Weights of a small audio captioner: encoder arch wavenet.
Rows from block 3 of the audio encoder of a small audio captioner, named by matrix and row number. Rows with one number belong to one channel. Each number is 500 + 50 x the weight over its row's rms, rounded and kept within 0 to 999. All counts start at 0. Numbers have three digits each.
After each channel's rows are labels from the 100 clips, of 14976, where the channel reaches its largest size: "loudest" is the band of the loudest frequency at the time of the peak. Only what is clearly more common there than usual is listed. The data: synthesized solo parts of chorales (CocoChorales). In brackets: how many of the 100.
# filt: filter width-5 conv, dilation 8 (encoder.blocks.3.filt.weight, 192x192x5, each kernel summed), inputs 0-191
# gate: gate width-5 conv, dilation 8 (encoder.blocks.3.gate.weight, 192x192x5, each kernel summed), inputs 0-191
# out: residual pointwise conv (encoder.blocks.3.out.weight, 192x192x1, transposed), outputs 0-191

filt.53:543508523524494485522560503492486409555499537537626504539561389505518470496574417501491520443537548474399439504433510463570511462547452472508501474495528529539469371450556567506527572618491492455520452480508507543541544507488497519564493411558417416462479492501503523495488410441490451494611566480463427456468561480382461547505535501506446503428469555562495588473480494411484368462505404513456455583548417580499498457503512483564483472505494383507396529552522549541510484522469461471420492480462513448501477473643551587578533543495497521567473508539424493497528585577507465500
gate.53:527450494524499577407528455512443503491439503485488492587572484520493481502500518538522523462547439517484513502506433502410451571515452587555535499593558512508502528527532607398511457583563520540590491429567461530554435509461476518512454424451455439517531600618497533506473542479474436456512529484522557442544529516492622477520565489521501539524509520477464518568578395560522507518510531456394519462452565562459551523518412512534573605500542541547399485563575517462481478634436489507387522462436540514399564514497476511365528508529485477564436468534501504495465596530449564554
out.53:550557462496600591510584520477540555567497447496530526536454513436542536418573533354536501512530539535545514463384530459609550571489477518508465496511541540491522555525550492515524520526579519463552490497498474522452458512425503456459517503499453492528424407599535572487476461407556488492547567436452597563542458430518543558624571511588458526463506522489495432511478499454465550475529438478538479416547550469546522541454448581521518476544510500587434568527390561561484467479480517525594531582557559513450565523520549450498574549545518441531538487496514456517391482568617574526
loudest: 250 to 500 Hz (80)

filt.61:443467515531492418566469492474522449497526535435553450570539461403464594447482507485457422619511430462484492500526539386506544493522415538455469429550528516503518496449435508542502486495542498399578365473463474478491501443431499459486479557464509473522487447544434533482368517558380490474449501496513592513574463399483518507455454497480510420504455509489424483538534494567478457500535550572531458491479535532477453508500532441473501516444430493546464540490586484495479443538467498555456574457428466430474622514363456323488508498424544558436567531457529522581438472511476551506
gate.61:531463517559450550586540540462431562526431521529513474523457493579462453498491477465425482450528540549495529497525503485437563593440537460560518557465457512449544526510469525368537478575505579614519531510539497587543516538450555546476561465528495511431575498431583516559574462467506495502481485392536471462579561551453559532472596442399505567513470541394556492509549499457557516512427414480477588477517456544470542582457419470628453460500531512577459629493504510469514502515469410527551494535450553545537445524516467540473453539524548545563420481508432499455569615531403504534
out.61:463522482457508588462471502555547520595460592599448552537560609406486605546430548513450451489520580553542487492479526515484482526573499524456559513548570471564580538471481534491447496451532428496475461529548458468544510516471509487501531523438401494581532474539483466505497599467583456474502489447422511568513562437497463535540574472556411557473444501469464528613473548596414472460575478550482577566459549484549449464513496465565448447619445442476588486469511501547409476570483474568582434416527395562466538504494516499545564534431500459525485472475401499504409520500453539479
loudest: 500 to 1000 Hz (80)

filt.22:483492491567459542504496553477473539567566491514522523535503468575503524477538457581563573493521530493496467599459453586472567556539492563464550458417477528433487409521508492444489416443459552449519425520472458440500456549460443463529457549521431533578476508449478466480560542600482492474580487509415459558449437488611577505534488445524493497567526491474590489542632530533429507503494518543483399368473523471489499591558497424523529435506547549396499523480413446505519423495473493407445495457605471480579414383565466561513445538588527490469477406498475502606473504461459505513
gate.22:519500478482543542484488381503428451465399487454517532484523560566514412527447465539399545508446496508477495470503518561435506460575503450598416501492543609616547510570473564473498431507506469473458522500473444537478518488511542478551455458519581489443438522486490502472563523430542526599445494510537432504630622483500549444484485519484522562507493641501469487458555520508510446478554424573441556579532570576476451510381537499487503512442500547461500434566590557481424526494462430613483462584382565469579479443539520467413507442557469561495495516459539481447532491458517500524
out.22:430478577434463428490546573409589460559535598582587488510453486545519533490465588541518522488481480561418489501446498443591479495582492444425530528536513467505506401496456612359430425484550567491448569449474457524523495500485446513495559487454497508452501489541465425472429466455418496482408559466532535480522490448490419549413538579586478469478430515476495524414480642435497503517513530468558472513608519563573518493469474524533491478521548548488390548379483502551490502473514504497520434557488582515489575556522501566527556411564503549442550501445466500511535482469551560530
loudest: 500 to 1000 Hz (54)

filt.24:544496523489520518529470527448483434468549537525515617590542620515464469479489609511429526571398428543434425469456567508564503462490463480498593455543518486511496482471455472488466430502469493438459482486511522460528502565508508501535514552468504506541497485563464452434439506507472438524531459453444576469465543491521486489479418484515562384513474452600483563545521504519583360548506477533467475554464412423519457450487465551490468416552512428505504408510551604486437481530538542496596513460480456488539594525474413418610468421387453510507519487500531510564406431430433574390
gate.24:446487584370500567486577498575520550537461476493569509567434451520567524503523485489572456422628508483527483549483528486460459568507478538512609493532457485557514507537493533484594554539491489568560434505535512481546511508480441474547456477419510456454472532534480522584468549509561660444583503522498551552562430580568468525488565517459514543473603451416424528472484457501515534493484505533514515496508498556561617500602503502520624536476581572437576545580425453466542550383537434435491469498482515434446484441538517546435503565532510585524468474531428474527522556477491465567
out.24:508444436473629584495490473470552534453440488356503461533500439457510483461498480420499440461474534500459395508474442438546509513549438441524516538543502455553464452542458496446538530538521524496510508570543467439515491552427541575499478497490470498477483471489591587451516595375476583494473489447537420537504491359421516600523456525490473473493493468486553556519524579533539512499455511522562474442517504456466531536375605565537466517613415459462389499555494579603516590488435497444585523531508417447464530527480451500531485410477560495476524575516444492594449484524491530530
loudest: 500 to 1000 Hz (53)

filt.88:583485441518495500463470454498517419499415507498452453482437509445480432503466477566501488571434440423450500450540500512443488530578451495502554506521479511550491518455452473493462550458421495529505528526502433581476513462485488512491596516359479501470428556493428609449505494591474468478489517512556454503441570460406506521438481517397501486523462509440489425544498440552530552494538448449424527473423583507489487472521498539560606575510477451425519498523485546487423464457555496433519426515431574492423588509560435505443612437467404550450450455620521557423409569495520537357
gate.88:568544536507504504516399540447500575480453481519437406445562481488441484540433475503457496447439497403538499531490490474493495607512420549570576539452492532471485512422457488450497466469492569486534583524475407515449505519455442538490526597512497512464550555427522538475519521573423381559402484475488521534485517484445506513435454432476464494556539362464515460580544438598469532523584484510489531367481568500452409532381412464531515561526508471526490483447495520463506450487382502450516478594502486575585439497488496549447440511525458492454497421417541523543399474434442562465
out.88:480455549484573531498474466535526362546489568470524413410477487609536497507549596568459416510485482484476501581439483504546465488492485562548508461472514553572536505571481501463505549471436505458523526436491400337484589536542577518531495518519534527504419493463484566580435517517468505553515472528480451388535493568366445585475477518517520536464445495493486451491518350493556489453497502476486381454555405486508561433513507504509422386492529479475566530476459504501568517443561502498466613542489546524440543538492438479459499502430508503504457429549567523452529478448584591535
loudest: 1000 to 2000 Hz (41)

filt.139:502519465475571552481455467471501532502470523471520514551593512518443563529397507487517536539481503576491439475501432538441547425555534510513441577583488535455480590562414507519464531592512471506554423459500388511493394446474425522499495516471515540464461534491554506458489515507548530589480483498566567408615523530565448499531585513567550521560492602469466488536545528468500489513579463535567473466454574511417507496455495445426519439519506528460495522631523550503410488516478411579386491472359532503434546451443446556421566483534478522478502500491609553417582591471495558469
gate.139:511522552374479479481538597582545473451458510423461497445476453492415507578388463584443452474450468442600516400590537497531487541498477509507492503487474529541469522489438412514442447501500503434558502380480555480519541531506519553468534533470472399528519450553417572588464475403430596516546571545550470535556483468415562524440401427425470585596591491402573496547592562547551472545514557553556516558478474503463430547506482474545427544485429453574513504485489486424444512523485485562567510576455488503533491484483490492521536523481575460489487511519526543515426490430518456516
out.139:529454514479543426496496552373504425555461521538472501462573510522533503405419552412452432511533528552579465524401521535458494525491542448441531443518522474511491489555385429521457511451546551418449498399433511521577403481454466464549495458493425434479555547490507539508565512549507508492427432534547469449604564520488504476417532545471454428425561500535442533573467481444566504522517558467528500387558432532541522485453480467490443534385502518577498396469440476520450563490515467521524478510475473529439572495475427422538513478402480535465495374433531475476549459577580479602
loudest: 250 to 500 Hz (72)

filt.138:462499569542541494549508517455457561502489595470463520454528454506431513505452458444478487581576496528488538439465481527499501455462545506533513476482511347430543538449518414513497395556499421516434462578490500518485514410493552404387485448420531461497596486534564389466518505471505497489451525470566459542610476424480529558571514413445528503496494523395554453494514491469564552576491599516511507424482441598463453532575546484508473508508507555423551523396555471477551603489496513448525535517489465458535554520479499520468486621406549529497509485603575484591489434467456563415
gate.138:517464458434465537515477464500534523494402450461416528471525419561419409537474472494567479510503563569474479539611466519451571541485559472548474549477504492469507564514485478435506533552552566550505616427493452572497432513501455502482453390545554555424487481454441514598558535464477502530484487499524482418501622566439544497543531455478397562556461516414519469521544393531476558538530471452440505484533539564475564450440400556537489516467511529574513566529470446479439456488525434581457489548418532499511410450485494561467500547630479603496478494425522522431621455465419512523
out.138:419474424467493513404472468513453570429501562488454389517512502487540574459527525546428493419568494513504469491540506431408549523522610391578567500409467495490475557454470581512499473539462394398539448482463503502534463500502457485540533541482550455534536533468523503577508488485596547490478507610494507464447464461448533510428443461457461695468521512403511499534500391486418540533470554537523483506469513439463522408495417554559517409473524566528565492521508566523449509525609545475470483497458525473453518507431507505497418571452495572521612478508546474470497543463412545549
loudest: 500 to 1000 Hz (59)

filt.160:592482446466516488432441561507524558508535456462536459528467539572517527349546467395468519465496581473448545612500546544468466568555384469450588479423527580511455496469470509433559506459405502588554493540500507509498452520345521444503574557558458484549502462523492527428545594570521424491453463447507509480486514482490504521446484437429448429499466465519463477523532528478454502479477490463440516437533552450594489456451416491535489515552506477501471392503441517436524502436494513504628479555448562550524555507565499565466441564459496464389599424413470490544454561501451537497
gate.160:421465485593455532503577562467488484534510485480434531502458476487454457547514497472475519521632580528471549452492514494399524587405471447504479469471440503495569472596444517408523524401619531556537452564511442530547547515481496497441500470472467548549488523409503546582511485520490468497439579488511517483581535542570520445422566521447556591545492475434568483497535525391563487474443527519528550433551601563424445583464446455616540607417475545503454551464472419506474534509512435494520572488476523457539433531469555480477459531552547549525529473534517433516614606559510474535
out.160:422551484517565484561513456465531513445685407519471403566488536456535476476485602428455572480522420496475573539434491494492456547523508442525433468551480483497487412526483492433484519457423585485496511477485534449500557429442471495549465515561535526559447425439512412438450502501438561519512485474563521565446481441558455559514432505489484531610396454518567491521444500491463557445492568546502568496454525550549592509431498475428545478455518574435399457486495513448454548369448493506463522520475513512497546519527458558407516557477468412376547422499517427537458506531430503464
loudest: 500 to 1000 Hz (66)

filt.124:555542526441498542548454492536470514513442601542506467532581604478535559443404499461485440521436411515507487510525472580608505484517479476488568471475549536494458575418496428458575470477438569508494568538469477452541477494496538475499530519549569434570492526578501576456444563517491529514500453464455624541527526467563506563528506541627499431630534521382457550555485530559504543604538573465467545557412556461493627501544484507548618564559499473459499466540540474485519511545506505508437533487461465543462530532456424486454589470557449537423515458499574582526491492444469558409
gate.124:527489499464402547485511475492491499536491463506444506523464418584472424553594466449408567497562545551543526472500571430500521571458498449579548491495490503469518470532497592431533475491526531578515525529560519508461570522526475530421541437566517599435561512390457483571570418451503502539434539482525439479527497521521598481419495482439444590445578541454560514496498449432539503461423434509499519515570468580430455513408449592598448477452506535544470552489466472473525498481507450426581545622524573498497471569576539603459444498552516483575494518556489394530551535612504445532
out.124:531399451483589496520464434491470451562495556438621496484489473466593502529482550530511480548563418509478549553637560443534380470578452552444553476559550442533491482510402543527410547512508483535415538534451527539460535498407461457505478481463456471565540469434530496444392544533405523588533500553609483417565525441515557516485541536645550588533532474491527473515427537530540475510426567514525448493586404473525536469504405450520525515424521501498532511497499566512432493537497526597481515536508465500477509564511526458428526474425386556497505472494483579479525531447458459509
loudest: 500 to 1000 Hz (53)

filt.177:430511465537528513579515499502433489579549509422522557539510520484451512445501526491586449532532506552536550542450505480519473426525523421408525489522474494458538541502480527502393481439450516407573466513416591426500368421618488447503411557449492486537565506546551487463488485590402485419575505425497565543457504503490469552515490497533541492549504521528468479482454504595514604543534584387490432451449533434494543449521563451521513546520503556447536620493534455597517449488578482447533492588552475471488496481419487487380458469438533545522434396516513485564417412491472521514
gate.177:502433448432555379456524516441545519443569523455511449515489429491334552456503446495502467489431572566464438467526497477446470464497479482472476597513491531419523528453541470549477431503515471490595530556477493540485477384569488438567420511521552471542463578519483450375414451484449484462443509498493533438387472456570495501536579475498533454479476498561400532484546472580424595492565534498533487495448581519463528495493504475470407598469482534496615533536546488432454518490464478606457572517454492512455530434396520434467487588511491528454502463404560508442537475499514581483
out.177:513462494500613499483508490611562462584580560514454506483478523532469490521561494495495445533445488529582418537540443500467479556524497481455415522462497533503440532542483469522514476445508467451507509582513561528453475609558519451493460556524549453559534524449601529538663491591471533461519591500512540423476556495495472430504512481456574551419466527526528561487534356478560556540443499481501405521506489458545565519419513536456503451413430570478551485400547550451488437513519508516495433543620511517519518463536534510521479536546516542477585427485392392437433419455457599440
loudest: 250 to 500 Hz (72)