Weights of a small audio captioner: encoder norm batchnorm.
Rows from block 2 of the text decoder of a small audio captioner, named by matrix and row number. Rows with one number belong to one neuron. Each number is 50 + 10 x the weight over its row's rms, rounded and kept within 0 to 99. All counts start at 0.
After each neuron's rows are labels from the 100 texts, of 14976, where the neuron reaches its largest size: "fires on" is the input token at the peak. Only what is clearly more common there than usual is listed. The data: synthesized solo parts of chorales (CocoChorales).
# gate: MLP gate (decoder.blocks.2.mlp.gate.weight, 1024x256), inputs 0-63
# fc1: MLP up (decoder.blocks.2.mlp.fc1.weight, 1024x256), inputs 0-63
# fc2: MLP down (decoder.blocks.2.mlp.fc2.weight, 256x1024, transposed), outputs 0-63

gate.641:31 58 58 63 43 43 62 44 48 43 60 41 44 34 44 48 41 52 42 50 55 63 37 47 56 43 55 53 43 45 47 52 63 45 49 51 46 57 55 46 48 56 60 43 53 56 42 48 42 52 50 36 48 53 54 52 49 50 63 38 54 40 47 45
fc1.641:37 54 60 41 39 56 43 49 39 48 39 51 67 51 61 43 62 61 57 62 48 36 35 50 48 34 38 51 40 56 58 31 44 56 68 57 28 32 39 52 30 44 47 35 46 52 53 37 44 55 48 44 56 51 61 63 37 56 57 50 53 59 48 43
fc2.641:63 43 58 58 57 42 46 65 40 56 55 31 55 38 60 58 43 30 44 59 46 31 59 43 55 50 36 51 33 50 44 58 31 53 51 43 43 51 41 32 37 38 45 53 43 58 52 28 48 66 60 62 48 51 63 39 55 47 71 38 61 46 63 56
fires on: "c4"; "e4"; "4"; "a4"

gate.53:32 40 62 45 44 36 49 42 51 55 53 45 56 45 44 41 43 62 46 40 62 36 37 67 52 45 39 61 52 45 49 39 43 37 33 50 48 53 47 37 50 41 32 36 58 84 55 42 43 45 48 52 52 60 56 62 28 68 49 50 53 55 42 53
fc1.53:55 40 34 45 64 46 55 53 36 46 52 46 68 51 47 40 59 53 34 60 53 52 59 27 66 35 43 57 49 53 59 46 47 37 55 49 46 55 51 56 61 47 68 39 21 34 45 36 40 42 51 40 51 50 46 56 40 60 54 59 56 48 55 34
fc2.53:40 71 66 43 43 54 43 54 43 37 40 56 53 55 53 58 47 44 60 52 38 73 43 50 46 56 56 67 65 47 51 58 32 57 47 63 40 60 44 58 53 45 49 68 59 66 51 51 51 46 55 43 53 61 48 45 72 53 46 40 61 44 53 67
fires on: "d"; "g"

gate.62:35 67 61 40 27 50 58 41 48 46 50 39 55 61 54 38 34 51 60 53 46 39 37 47 45 37 52 40 47 44 54 69 49 41 34 56 54 41 47 41 37 62 67 42 59 63 47 43 57 44 36 34 57 40 49 62 53 41 51 53 52 59 55 39
fc1.62:38 49 53 42 53 49 42 43 62 49 53 43 63 40 60 49 50 52 52 35 36 47 52 55 43 38 58 54 34 65 56 61 47 47 26 53 53 69 42 57 57 68 46 43 64 38 50 38 54 56 44 38 52 46 59 40 47 62 42 67 51 45 47 50
fc2.62:31 57 62 37 51 53 54 43 68 34 44 41 41 43 66 56 53 43 65 37 67 32 36 40 73 60 47 52 62 49 72 34 33 33 58 44 62 63 52 58 60 55 42 33 33 40 59 37 35 45 47 53 48 53 54 29 47 30 58 51 67 44 54 45
fires on: "#"; "f3"

gate.632:42 67 40 46 37 53 62 54 44 50 44 45 46 46 53 34 38 43 54 52 33 52 47 50 45 55 51 60 50 51 49 41 67 69 64 56 53 50 36 43 56 52 44 54 58 49 56 67 53 46 53 58 38 44 35 46 42 62 46 64 60 45 34 48
fc1.632:39 40 48 52 52 67 32 57 61 51 13 38 50 56 54 58 44 55 41 64 60 55 54 40 57 60 61 58 52 37 52 53 39 51 45 46 66 66 42 15 55 61 51 58 45 49 41 42 49 51 64 55 41 47 63 63 43 59 49 42 35 51 58 43
fc2.632:50 42 49 43 56 51 54 57 62 18 24 36 44 48 49 32 48 49 45 45 35 46 39 50 41 43 64 66 64 45 42 70 66 56 45 70 47 68 40 50 62 46 51 59 61 43 57 59 64 36 51 52 54 49 45 34 51 52 35 73 49 62 40 60
fires on: "c4"; "b3"; "f3"; "4"

gate.299:60 36 40 43 36 62 55 72 41 64 44 47 52 53 45 40 39 43 49 35 47 54 38 53 68 49 58 46 48 44 57 50 40 47 46 57 48 53 45 49 58 35 53 70 52 54 57 27 50 52 51 68 67 46 51 44 59 59 61 56 33 67 53 49
fc1.299:41 56 58 48 79 55 50 45 51 48 58 64 36 58 55 58 27 56 53 54 54 65 51 53 44 48 47 46 51 33 54 40 64 50 60 42 48 45 57 35 50 46 40 53 54 30 61 38 60 35 33 43 53 36 57 62 56 61 48 31 52 45 55 46
fc2.299:44 42 30 54 59 29 37 62 51 50 53 51 60 49 41 50 53 47 58 60 71 60 52 59 49 47 40 46 46 41 51 46 36 53 45 45 44 40 61 55 41 52 53 57 38 30 56 46 57 44 26 57 66 53 54 48 56 39 50 54 43 57 48 32
fires on: "c4"; "d4"; "f5"; "c5"

gate.97:36 45 41 50 39 49 58 53 44 56 29 45 22 55 63 57 59 54 49 47 60 27 38 42 60 40 48 61 37 33 70 52 46 48 60 43 33 60 32 46 35 55 36 54 40 50 50 61 41 62 51 38 56 49 50 55 55 52 39 48 43 53 39 52
fc1.97:53 36 34 65 36 39 36 47 51 59 43 66 52 59 50 57 68 63 55 52 56 51 59 54 36 61 44 57 55 50 60 52 55 44 53 48 57 46 63 55 42 56 54 46 60 39 51 46 67 40 56 26 60 52 53 47 57 52 38 47 53 55 55 56
fc2.97:45 47 54 41 94 45 58 49 51 48 41 52 50 61 34 50 42 64 44 37 52 69 60 48 63 30 41 72 31 50 44 48 51 50 60 53 49 33 48 60 53 56 46 51 67 42 50 42 35 53 40 48 59 57 39 67 56 62 54 45 34 47 46 45
fires on: "c4"; "f4"

gate.522:54 41 61 71 49 41 47 51 47 49 52 33 49 42 33 50 38 61 49 44 34 36 62 48 30 62 36 55 60 67 77 39 66 52 54 45 43 62 53 50 53 44 34 52 45 38 59 49 60 53 43 38 42 58 54 39 43 51 53 42 44 41 50 62
fc1.522:56 59 67 43 44 50 35 38 50 55 46 52 46 36 39 57 46 41 56 56 43 69 56 59 41 48 44 59 68 65 55 58 56 49 52 54 54 34 47 52 55 52 41 55 56 29 43 64 57 54 47 44 36 63 55 51 54 47 43 62 63 55 18 63
fc2.522:48 55 54 46 59 38 29 42 35 42 48 45 69 24 58 38 39 44 41 55 56 43 50 50 49 41 54 61 50 68 45 47 64 54 58 35 47 51 57 58 69 37 47 39 34 49 42 50 65 43 43 33 35 46 32 23 43 26 46 45 55 47 58 58
fires on: "c4"; "d5"; "e3"; "3"

gate.100:48 56 52 51 61 73 37 44 41 64 52 47 47 63 57 37 42 49 56 42 42 62 42 64 43 34 52 43 43 40 51 34 46 35 35 51 58 61 45 60 41 55 35 55 53 47 70 41 67 52 46 49 35 46 51 58 44 47 62 49 44 45 73 61
fc1.100:49 52 38 34 45 50 48 55 42 65 45 52 30 52 58 45 53 44 53 46 67 59 72 63 43 61 37 55 46 43 40 36 63 40 56 36 38 56 52 51 48 50 53 38 39 33 50 57 58 54 67 44 50 64 55 39 42 45 73 38 47 48 60 54
fc2.100:53 55 42 34 42 46 41 49 65 67 51 62 62 55 47 36 47 44 37 52 53 38 36 57 63 50 46 56 52 73 70 50 49 46 64 38 56 40 41 59 49 41 45 51 52 61 38 51 43 56 43 39 58 52 54 32 49 54 48 44 50 70 50 59
fires on: "d"; "#"; "e5"; "3"

gate.504:58 42 46 65 53 76 65 38 57 55 49 44 59 56 43 48 48 67 61 55 41 39 41 54 41 60 52 45 61 45 51 67 46 51 57 57 65 60 50 41 56 41 63 61 51 41 44 42 61 39 29 51 54 51 58 35 31 36 43 61 41 38 46 51
fc1.504:66 41 45 44 45 54 46 61 40 49 48 53 56 42 52 49 75 58 32 57 57 57 43 50 51 51 40 51 43 52 71 53 53 31 63 63 43 45 42 27 41 47 53 65 39 51 35 50 44 53 52 49 43 36 42 62 40 50 60 52 63 51 47 45
fc2.504:37 69 51 49 52 38 49 46 41 44 59 47 42 49 42 35 53 41 57 42 46 49 43 59 56 46 67 55 50 60 32 40 60 51 48 47 59 53 53 57 48 60 42 46 72 59 60 39 48 37 53 73 50 44 58 29 61 42 44 27 57 59 39 67
fires on: "d"; "c4"

gate.521:54 44 37 52 46 35 40 42 51 34 31 49 65 53 45 74 60 57 46 43 66 53 28 44 41 54 50 49 55 57 64 52 49 37 36 41 62 62 56 61 53 53 44 45 57 56 57 62 41 51 66 46 48 61 54 74 61 44 60 50 42 37 54 33
fc1.521:45 27 54 50 60 52 52 76 52 48 58 46 54 43 40 37 49 41 50 43 25 62 51 42 48 56 55 57 46 39 32 46 50 57 44 58 38 43 53 49 64 59 44 34 45 52 43 40 44 50 40 50 34 77 43 50 37 57 63 39 39 46 56 28
fc2.521:37 54 52 51 51 52 63 49 49 51 60 53 51 58 84 52 51 52 50 47 64 40 46 69 47 58 44 30 40 71 46 57 64 51 52 43 46 40 43 52 59 38 53 44 45 40 48 60 54 49 42 41 41 46 41 52 53 32 27 58 57 57 51 53
fires on: "#"

gate.324:49 42 46 53 47 51 42 50 44 51 55 32 40 74 44 58 47 56 41 45 41 29 50 53 58 60 52 63 30 26 48 42 25 46 44 55 24 68 48 44 43 41 74 47 55 51 66 49 47 51 73 58 47 53 63 71 49 51 63 46 63 62 49 57
fc1.324:41 46 38 38 60 57 49 46 46 52 38 60 46 50 46 64 54 52 35 70 48 48 52 49 57 61 68 61 45 43 57 43 59 50 41 70 46 34 52 48 45 64 68 45 46 52 62 52 50 58 56 42 47 52 53 51 51 46 30 46 39 57 45 43
fc2.324:63 44 59 66 53 47 32 42 55 36 53 47 61 65 34 63 71 49 42 29 51 37 41 40 64 60 58 49 61 49 38 77 68 47 54 51 47 53 51 60 43 51 60 38 44 69 38 33 41 40 45 52 59 59 40 54 64 52 58 64 44 53 46 77
fires on: "c4"; "c5"

gate.536:41 44 60 40 47 49 66 41 55 32 48 61 52 58 46 46 36 46 44 51 42 39 63 55 42 43 49 33 45 43 40 43 55 39 58 58 60 47 41 36 40 44 56 28 35 45 36 44 46 41 34 53 56 58 43 48 72 42 41 65 49 69 53 52
fc1.536:44 68 46 61 42 50 45 34 49 45 37 72 48 50 59 51 60 49 54 64 72 31 50 31 49 63 52 47 66 49 48 44 45 56 72 52 53 45 46 52 35 48 63 68 56 51 50 46 43 39 56 45 53 46 51 41 31 57 38 59 40 31 53 55
fc2.536:46 58 37 37 57 42 84 46 49 57 36 47 65 33 50 48 46 61 32 40 42 76 36 64 36 45 64 61 50 44 49 41 53 40 36 56 44 53 50 48 67 61 52 62 57 46 52 41 44 57 55 44 44 47 31 48 56 47 46 59 60 49 58 44
fires on: "<end>"

gate.19:53 40 44 52 56 53 62 55 42 56 38 45 36 70 54 64 56 52 71 51 61 54 50 41 47 54 46 37 52 44 50 39 31 28 42 65 47 49 46 60 43 52 56 30 54 50 61 64 43 62 42 51 63 48 46 45 44 50 61 51 45 35 40 39
fc1.19:41 52 57 43 48 50 42 38 52 37 44 48 57 37 64 52 45 78 37 57 56 42 74 36 51 51 55 46 56 56 32 53 67 62 37 41 58 68 54 46 35 35 46 42 50 46 51 49 54 37 45 49 36 40 45 54 65 49 49 46 64 66 56 68
fc2.19:37 43 28 65 54 54 48 63 52 46 58 56 74 55 33 55 72 61 56 39 47 43 41 47 26 57 50 50 25 68 37 56 42 49 46 69 65 44 52 68 61 39 40 69 65 64 64 51 39 48 40 58 47 43 55 38 38 65 43 50 57 50 70 44
fires on: "c4"; "b3"

gate.307:26 45 59 44 37 63 43 48 57 56 50 62 46 47 55 25 43 61 48 31 48 40 33 53 37 48 60 44 46 35 32 56 49 43 42 45 51 35 65 52 65 58 36 56 51 46 61 55 40 59 53 35 36 65 42 44 57 61 54 48 60 49 46 72
fc1.307:36 29 58 55 58 60 58 59 48 50 68 48 59 57 57 59 50 51 62 35 50 49 44 52 62 52 62 51 40 46 49 57 58 55 52 46 55 57 50 58 66 61 46 48 50 70 61 45 67 41 35 36 62 48 48 47 48 41 31 46 40 53 65 52
fc2.307:64 58 52 51 53 43 51 57 74 66 40 39 58 56 39 36 46 46 37 51 65 46 30 45 49 54 55 60 54 48 64 63 57 52 52 47 52 32 54 52 55 47 51 72 26 37 40 60 48 54 36 59 56 33 46 37 40 48 36 53 48 39 57 44
fires on: "d"

gate.499:47 27 49 46 56 56 67 57 55 65 56 51 25 60 56 62 55 24 51 49 49 56 54 59 74 36 50 47 49 53 50 34 41 55 59 67 37 64 50 55 47 46 58 65 39 54 62 48 46 42 65 45 47 47 61 54 47 44 67 41 79 64 33 57
fc1.499:59 48 54 21 52 57 59 46 51 60 51 60 43 49 72 53 60 43 58 43 34 49 36 57 59 39 56 52 55 39 39 58 43 62 42 46 56 49 57 46 60 43 64 32 50 53 60 53 37 36 58 70 65 52 38 55 41 51 56 31 43 49 33 32
fc2.499:31 56 57 48 49 34 49 67 48 53 74 52 67 27 53 52 53 44 39 39 57 49 54 45 80 61 41 54 43 60 54 41 53 56 45 42 70 60 46 54 53 33 42 55 43 73 52 51 44 44 72 45 62 44 57 37 54 55 53 46 58 63 54 52
fires on: "<end>"; "tuba"